config = dict(
    model='CTC audio transcriber',
    dataset='short read English sentences (LibriTTS-R)',
    train_examples=26041,
    n_mels=40,
    hop_length=160,
    input='log_mel',
    spec_augment=False,
    win_length=512,
    tokenizer='char',
    vocab_size=32,
    arch='crnn',
    norm='batchnorm',
    activation='relu',
    depths=[1, 2, 1],
    kernel_size=5,
    stem='single',
    widths=[128, 128, 128],
    rnn_width=192,
    rnn='lstm',
    bidirectional=True,
    rnn_residual=True,
    rnn_layers=6,
    optimizer='muon',
    muon_scale='original',
    lr=0.014,
    momentum=0.9,
    nesterov=True,
    orthogonalizer='newton_schulz_5',
    adamw_lr_other_params=0.0017,
    grad_clip=5.0,
    steps=800,
    batch_size=64,
    epochs=2.0,
    lr_schedule='cosine_restarts',
    final_lr_fraction=0.01,
    warmup_steps=40,
    weight_decay=0.3,
    adamw_weight_decay_other_params=0.05,
)
Rows from block 2 of a small CTC audio transcriber, named by matrix and row number. Each number is 500 + 50 x the weight over its row's rms, rounded and kept within 0 to 999. All counts start at 0. Numbers have three digits each. After the name is the row's rms in percent of the matrix's.
After each channel's rows are labels from the 100 clips, of 14976, where the channel reaches its highest value: "strongest on" is what is common among them. Only what is clearly more common there than usual is listed. The data: short read English sentences (LibriTTS-R).
# conv: width-5 conv (model.blocks.2.conv.weight, 128x128x5, each kernel summed), inputs 64-127

conv.63 114:542475412459408537542443526549541476439480518494496524407540447485569421456498451420557428508549381467561471433527563466537510531652467407507512494525484476577491530472498550463505469514453580
strongest on: voice: male

conv.62 091:499602520585471487510472434471511503487482509474447523541521442533519505484608561592439533479553593512503548528481523560441539411470595597506545483615522555576430537472476528449426557577472546
strongest on: the word "to"

conv.81 116:581430454536455539535614473511484543547471499489547516465522594514621469559493512486547497544545586582504467488543569497547485551465570483506492516385549489535557556511484546453604521561538484
strongest on: the word "be"

conv.4 099:440472533474578515481488473562487432452536524447401502599475434480481451529499536600515430417436452469443501479472542508472496459524503455426487589515464553513463532445527481508430471438402525
strongest on: voice: female

conv.60 099:569459393435520596463521573568491502481480496476543485517507497470529462591469485503490472451530551573463499511422524492576533490461538566406475444453547538451519444496445503407515567472486530
strongest on: voice: male; the word "to"

conv.0 118:513459572458478478452639633497446483472424485414469481422487427497445447502430553456595439502510457418416540456558533488549505407570495471540526539545552503619489469581498609470533522479511501
strongest on: voice: male

conv.106 094:525529433569535530461491556454387501497553525384495504500539504492466564434525546580489567498503410489515469444467477527488396451476502475455476532472550477571424430489499588402493462464475491
strongest on: voice: female

conv.91 111:469517436413495396499502479467542481527506526520385514569519520500521519499513590514485508569505508529464529543474512458497535513540459436549461507455540508593534495518611485436517534508454487
strongest on: the word "be"