From a checkpoint of a small CTC audio transcriber.
Model: 5.31M parameters, widths [128, 128, 128].
Data: trained on short read English sentences (LibriTTS-R), 26041 training examples, 2.0 epochs.
Rows from block 3 of a small CTC audio transcriber, named by matrix and row number. Each number is 128 + 24 x the weight over its row's rms, rounded and kept within 0 to 255. All counts start at 0.
After each channel's rows are labels from the 100 clips, of 14976, where the channel reaches its highest value: "strongest on" is what is common among them. Only what is clearly more common there than usual is listed. The data: short read English sentences (LibriTTS-R).
# conv: width-5 conv (model.blocks.3.conv.weight, 128x128x5, each kernel summed), inputs 0-127

conv.28 [108 168 139 130 128 123 185 123  96  74 107 121 113 172 142 118 181 108 156 131 117 118 150 157 152 149 110  88 110 140 124 150 117 115 120  87 154 122 141 141 113 156 126 185  92 143 116 128 146 134 111  97 107 121  97 111 138 125 148 125 132  90 131 140 141 164 107 163 128 103 139 125 110  99 108 157 126  86  93 135 138 117 146  85 121 107 104 144 165 116 147 139 130 139 109  92 117  74 102 157 107 151 133 137 146 102 106 149 161 139 143 127 141 163 135 123 144 124 123 135 156 185 151 141 149 122  61 135]
strongest on: the word "was"

conv.124 [148 168 168 129  94 129 117 166 135 105  87 109 154 148 168 113 100 133 136 109 126 106  86 104 129 143 148 160  89  91 128  98 125 133 129 122 141 116 114 138 130 157 132 123 114 110 146 141 156  85 146 154  82 165 124 173 124 141 123 145  91 129 118 147  82 156 139 142 109 130 108 118  85 115 129 113 109 147 159 182 105  92 118 149 136 172 121 169 133 127 101  89 100 187 101 143 112  67 142  84 107 144 152 131 145 122 134  92  90 130 142 134 123 115 110 130 114 112 132 124 135  96 122 126 106 117 136 141]
strongest on: the word "of"

conv.3 [126 107 114 106 156 140  88 119 102 105  95 123 152 111 129  91 142 102 131 131 138 135 156 177 158 124 118 128 129 184 143 123 141 152  89 141 159 129 142 149 121 120  61  98  99 103 182  92 168  87 129 136 177 126 141 111 154 149 140 110 127 122 100 161  96 127 140 171 137 138 129 109 135 108 106 101 159 125  98 101  81 160 130 111 118 106 124 148 107 156 147 178 128 118 131  97  88 147 104 143 122 135 115 160 117 110 136 160 136  98  89 143 127 162 144 136 145 137 138 119 105 105 151 116  91 120 155 140]
strongest on: the word "to"

conv.22 [131 119 129 156 128 139 117 146 139 134 156 151 171 151 118 127  94 133 129  94 129 142 131 153 154 124 130 117 147 102 126 136 135 149 157 136 111 123 143 113  98 138 163 112 166 122 151 156 165  87 163 119  94 158 149 108 148 124  93 110 120 146 108 162 121 139 137 123 109 141  91  72 155 130 102 129 146  97 124 148 179 156 143 155 123 135 162 146 169 171 143 182 107  95 145 155 128 112 140 121 150 161 153 108 116  81 135 136  77 129 105 119 128 138 145 168 104 127 150  91  95 150 175 121 131 177 142 171]
strongest on: the word "to"

conv.74 [140 148 116 131 158 136 110 185 139  69 152 140 132 141 158 177  95 107 139 145 147 106  91  84 133 148 121  96  99 110 156 124 140 140 115 111 158 133 122 106 152 179 145  90 156 128 145 124 112  93 131  93 157 119 146 126 101 139 173 138 158 127 121 151  85 109 165 137 164 125  82 142 120 161 105  96 135 145 110 136 128 147 133  96 118 117 174 128 143 114 159 134 129 139 121 108  93 120 120 136 161 109 140 155 128 150 129  95 161 112 189 180 115 128 122 114 142 143 106 130 139 127 146 118 110 137 175  99]
strongest on: voice: male

conv.11 [134 143 164 109 113 162 123 160 117 132  75  81 126 121 119 123 128 188 136 128 134 181 129 118 152 111 113 115 128  98 114 139 180  85 131 152 149  84 117 121 122 148 142  69 143 146 133 161 121 143 130  92 124 112 139 135 135 161 144 139 137 140 123 134 136 146 117 130 102 120 180 132 162 142 117 140  91  77 134  94 109 136 127 129 138 159 129 130 126 156 137 151 116 142 109 144 168 140 150 155 165 145 105 127 148 140 121 150 137  65  94  77 134 106 113 118 129  75  82 121 112 109 135 121 126 101 134 174]
strongest on: the word "i"

conv.9 [123  97 148 118 150 112 119  90 123 115 115 149 142 107 129  98 137 139 113 166 149 124 144 125 119 105 103 188 169 142 130  94 175 144 111 173 144 132 106 128 130 114 130 152 112 100 133 136 165 114 139 109 100 119 132 120 144 132 125 149  85 174 154 152 108 136 134  71 154 155 120 127 148 125 127 162 123 133 152 146 122  83 132 111 150 135 103 130 128 139 136  85 148 108  87 102 136 146 135 114 113 104 175 145 138 167 118 181 167  78 154 175  86 122 164 140 127 122 164 132 140 101 151 165 151 134  95 118]
strongest on: the word "and"

conv.10 [149 104 151 122 156 160  83 138 132  95 110 134 158 137 135 114 139 116 104 127 159 151 129 149 137 159 164 111 151 111 189 153 159 126 142  89 135 122 160 162 167  92 138 148 142 121 107 126 143 178 122 156 129 147  96 138  99 113 160 124 109 146 131 119 139 108 166 122 139 140 130 154 191 153 155 117 176 128 137 138 145 127 127 172  80 137 102 136 176 145 152 138 128 129 156 162 144 105 110 115 140 156 166 137 173 150 136  98 122 150 140 154 103 123 134 112 138 156 122 137 153 114 124 129 181 114 109 173]
strongest on: the word "to"

conv.58 [131 140 154 128 141 126 143 101 112 143 139 165 115 118  86 105 126 149 125 115 134 124 110 148 122 106 114 130 117 124 131 134 156 128 130 134 133 157 181  90 155 146  91  70 108 105 141 131 207 113 140 123 137 165 156 136 132 143  96 136 104 178 126 122 128  91 139 103 133 134 132 125 148 132 133 119 170 146 114  93 158 187 112 116 132 101  83 101 155 121 130 152 193 106 108 139 123 121 107 132 163 144 143 161 149 130 148 132 123 139 136 138 108 115 150 116 144 167 166 123 145  81 132 132 138 190 157 165]
strongest on: the word "be"