{"model": "CTC audio transcriber", "train_examples": 26041, "n_mels": 40, "spec_augment": false, "vocab_size": 32, "norm": "batchnorm", "depths": [1, 2, 1], "widths": [128, 128, 128], "rnn_width": 192, "bidirectional": true, "rnn_residual": true, "batch_size": 64, "adamw_weight_decay_other_params": 0.05}
Rows from block 2 of a small CTC audio transcriber, named by matrix and row number. Each number is 200 + 30 x the weight over its row's rms, rounded and kept within 0 to 999. All counts start at 0.
After each channel's rows are labels from the 100 clips, of 14976, where the channel reaches its highest value: "strongest on" is what is common among them; "loudest" is the band of the loudest frequency at the time of the peak. Only what is clearly more common there than usual is listed. The data: short read English sentences (LibriTTS-R).
# conv: width-5 conv (model.blocks.2.conv.weight, 128x128x5, each kernel summed), inputs 0-63

conv.68,233,216,160,229,210,203,146,195,198,215,195,220,213,176,194,179,197,185,250,200,191,237,110,183,177,218,161,198,186,235,216,207,232,233,208,216,252,218,190,267,241,255,221,184,200,223,205,184,201,222,236,219,153,235,195,141,157,234,197,226,224,215,233,253
strongest on: voice: male
loudest: 4000 to 8000 Hz

conv.84,177,178,238,228,201,98,232,220,203,212,217,182,196,216,220,270,181,199,203,212,216,202,205,160,220,194,169,182,249,212,207,203,202,209,144,179,174,206,212,188,158,201,182,149,219,191,171,176,212,167,175,227,178,194,220,197,211,221,188,206,161,156,163,192
strongest on: voice: female
loudest: 250 to 500 Hz

conv.119,208,205,219,203,209,207,221,158,184,151,215,199,178,173,214,174,179,155,196,243,245,176,250,184,208,136,208,219,164,197,182,194,231,230,200,233,201,197,231,144,179,193,220,187,214,178,169,185,199,259,218,159,243,182,215,191,185,207,182,245,187,222,245,249
strongest on: voice: male
loudest: 250 to 500 Hz

conv.8,196,188,213,204,216,259,184,201,165,189,180,180,198,242,167,205,196,188,235,166,242,279,197,137,199,229,147,229,170,192,198,232,164,164,179,185,197,230,187,196,160,208,201,263,180,183,209,191,223,172,191,200,225,232,190,238,246,152,201,213,168,132,183,252
strongest on: voice: male
loudest: 500 to 1000 Hz

conv.77,257,218,234,176,188,189,171,190,204,217,174,191,246,250,217,207,179,243,194,191,173,221,214,219,211,224,217,213,177,235,246,201,207,143,171,227,152,208,207,236,257,163,213,215,233,163,149,249,147,217,178,211,224,219,240,211,217,184,218,203,167,211,202,210
strongest on: voice: male
loudest: 2000 to 4000 Hz

conv.1,214,209,187,214,248,149,220,234,141,174,149,158,153,170,221,227,206,208,253,225,161,200,156,179,194,152,227,184,205,212,166,187,208,212,197,201,197,173,232,204,202,251,223,192,174,237,208,202,206,193,189,151,223,205,172,181,200,127,135,177,216,205,171,227
strongest on: voice: female
loudest: 4000 to 8000 Hz

conv.7,238,219,245,238,144,203,196,199,179,188,180,182,229,261,221,212,199,189,201,248,217,227,233,191,210,186,248,203,167,208,222,173,233,213,181,162,191,203,287,191,211,170,173,216,208,212,202,247,213,206,161,217,247,208,189,171,254,262,175,199,162,173,224,184
strongest on: voice: male; the word "what"
loudest: 500 to 1000 Hz

conv.101,206,204,232,180,201,221,216,209,210,218,223,195,216,242,228,271,183,258,246,224,185,169,230,198,177,149,211,133,176,208,237,245,200,140,212,218,189,234,232,230,220,206,179,209,197,246,248,130,181,185,214,235,166,193,211,203,217,232,228,212,231,157,148,168
strongest on: voice: female; the word "and"
loudest: 250 to 500 Hz