A small CTC audio transcriber, trained from scratch: norm batchnorm, depths [1, 2, 1].
Rows from block 3 of a small CTC audio transcriber, named by matrix and row number. Each number is 500 + 40 x the weight over its row's rms, rounded and kept within 0 to 999. All counts start at 0. Numbers have three digits each.
After each channel's rows are labels from the 100 clips, of 14976, where the channel reaches its highest value: "responds to" is what is common among them; "loudest band" is the band of the loudest frequency at the time of the peak. Only what is clearly more common there than usual is listed. The data: short read English sentences (LibriTTS-R). In brackets: how many of the 100, against the usual share in percent.
# conv: width-5 conv (model.blocks.3.conv.weight, 128x128x5, each kernel summed), inputs 0-127

conv.73:507540473511473505517529489588462463555516530465516501462520556466545467461477488519503457490469463479567455457448538502483528491459520454494451429491439547588518453554439468454474439544541466449518539469573500537474584443458471481502495449534445464491553521501456520477478529497458541438448502527452515532546541518462453520532522627479452487490519482505535495433471485463533602530472
responds to: the word "it" (33 vs 12.1)
loudest band: 250 to 500 Hz (48 vs 11.5)

conv.121:534561485547490450406502417471536477517435473431439539480446511563475428514536475438490444462500467523447575506422502498501529493500504501512411440498503582531501482546510439501431435430434466524504508506511456431479503477521497521512506490512510498492522441485558449527495474436512436520469452522487461560508511512471491415488540466484445474443439499435500496490504481432476553529519
responds to: voice: female (85 vs 53.7); the word "her" (27 vs 3.8)
loudest band: 250 to 500 Hz (47 vs 11.5)

conv.92:549466463470506544549503550458520551506518485465529488450506508475462474493504494502469451418414483471535500545494486508485549494604543450533514557511537457487468464556499391471543486546586483462494440495535477477480536459509511503531480551505478518479509504525521506492457577572465443471461478564497505565529504510480501444614513584491519524558491461518507468514548490439493538529383
responds to: the word "is" (25 vs 8.3)
loudest band: 250 to 500 Hz (35 vs 11.5)

conv.77:513435504507462494478463454534465499519511461561581436504553466520508534573535522436510522458550461488560482504461465494549493529458544571520400467479524483466569481499515455497532457565475462480530461420523582506474515506452476444533470550405410497522517519470489499562496538506542441503517466426443460476530553548524510475511569541482557523515482540454466489472490504510525549424494
responds to: the word "to" (48 vs 14.4)
loudest band: 250 to 500 Hz (52 vs 11.5)

conv.51:520478501548509423508486422500583454496417466433493578481487521526441570499513468488501477523471526542546521510490569538511515484485488514465523502495459502499473539547449543564422464514537484479496532457455555435491525497469529554560553503467465452553471591538503543487456424495577605513479474534494543461498501476489508475442584485455539450473439556506497562517502477466532526525465
responds to: the word "to" (35 vs 14.4)
loudest band: 250 to 500 Hz (35 vs 11.5)

conv.0:507467503451525492460512492543498527566435510635434477510552530491472583489489459444506574581505563516516518510506478496489459533514577510559596471503459489439494469519483514481442503462491472560518546539536530501567464549458537507497511544540466501475481466508501517508572525442463505438434449490522510530458534473499512472521549488554523491479548548478497475494600519509619504511473
responds to: the word "you" (45 vs 15.1)
loudest band: 250 to 500 Hz (51 vs 11.5)

conv.36:499518517478515517465465545546500436505488514526488502510476435544485463547454514516523485443446546457523487525448512492426509444597531466480459434454467577467561467507495536535468510514547485437472438534571514506520421500489426494484535560512547514503519451509558585543489501592467496521513534461559439496506573428480500527525501519437587449508491455483519563510501436493459498471562
responds to: the word "the" (51 vs 24.6)
loudest band: 250 to 500 Hz (46 vs 11.5)

conv.119:496556498499479539482488521491458456495460536524471518524496460512493485489515492522518481503511470550532498509450558422467442508447454436514433536502494555575489514513520474477533433547410471497489501622429446437517473504526433441519515453489441501529465535492535529541517584468431490455581480464511516511484532504459564548533414491442553510527471556533504464484416461535488439481554
responds to: the word "the" (50 vs 24.6)
loudest band: 250 to 500 Hz (36 vs 11.5)

conv.89:490508519564457492518481468556470463523480526558448466466498570471521543544556522501467563525482441462540488510491482505560518442486493510452490486552591525490543495540536481502415490489478514581492420497448493526583571448489512505510548516469531504529500456501455387515511437454536452490450512447535470481526462511561468425459490480482510467489444574409494534515580540447496465499535
responds to: the word "he" (27 vs 10.9)
loudest band: 250 to 500 Hz (44 vs 11.5)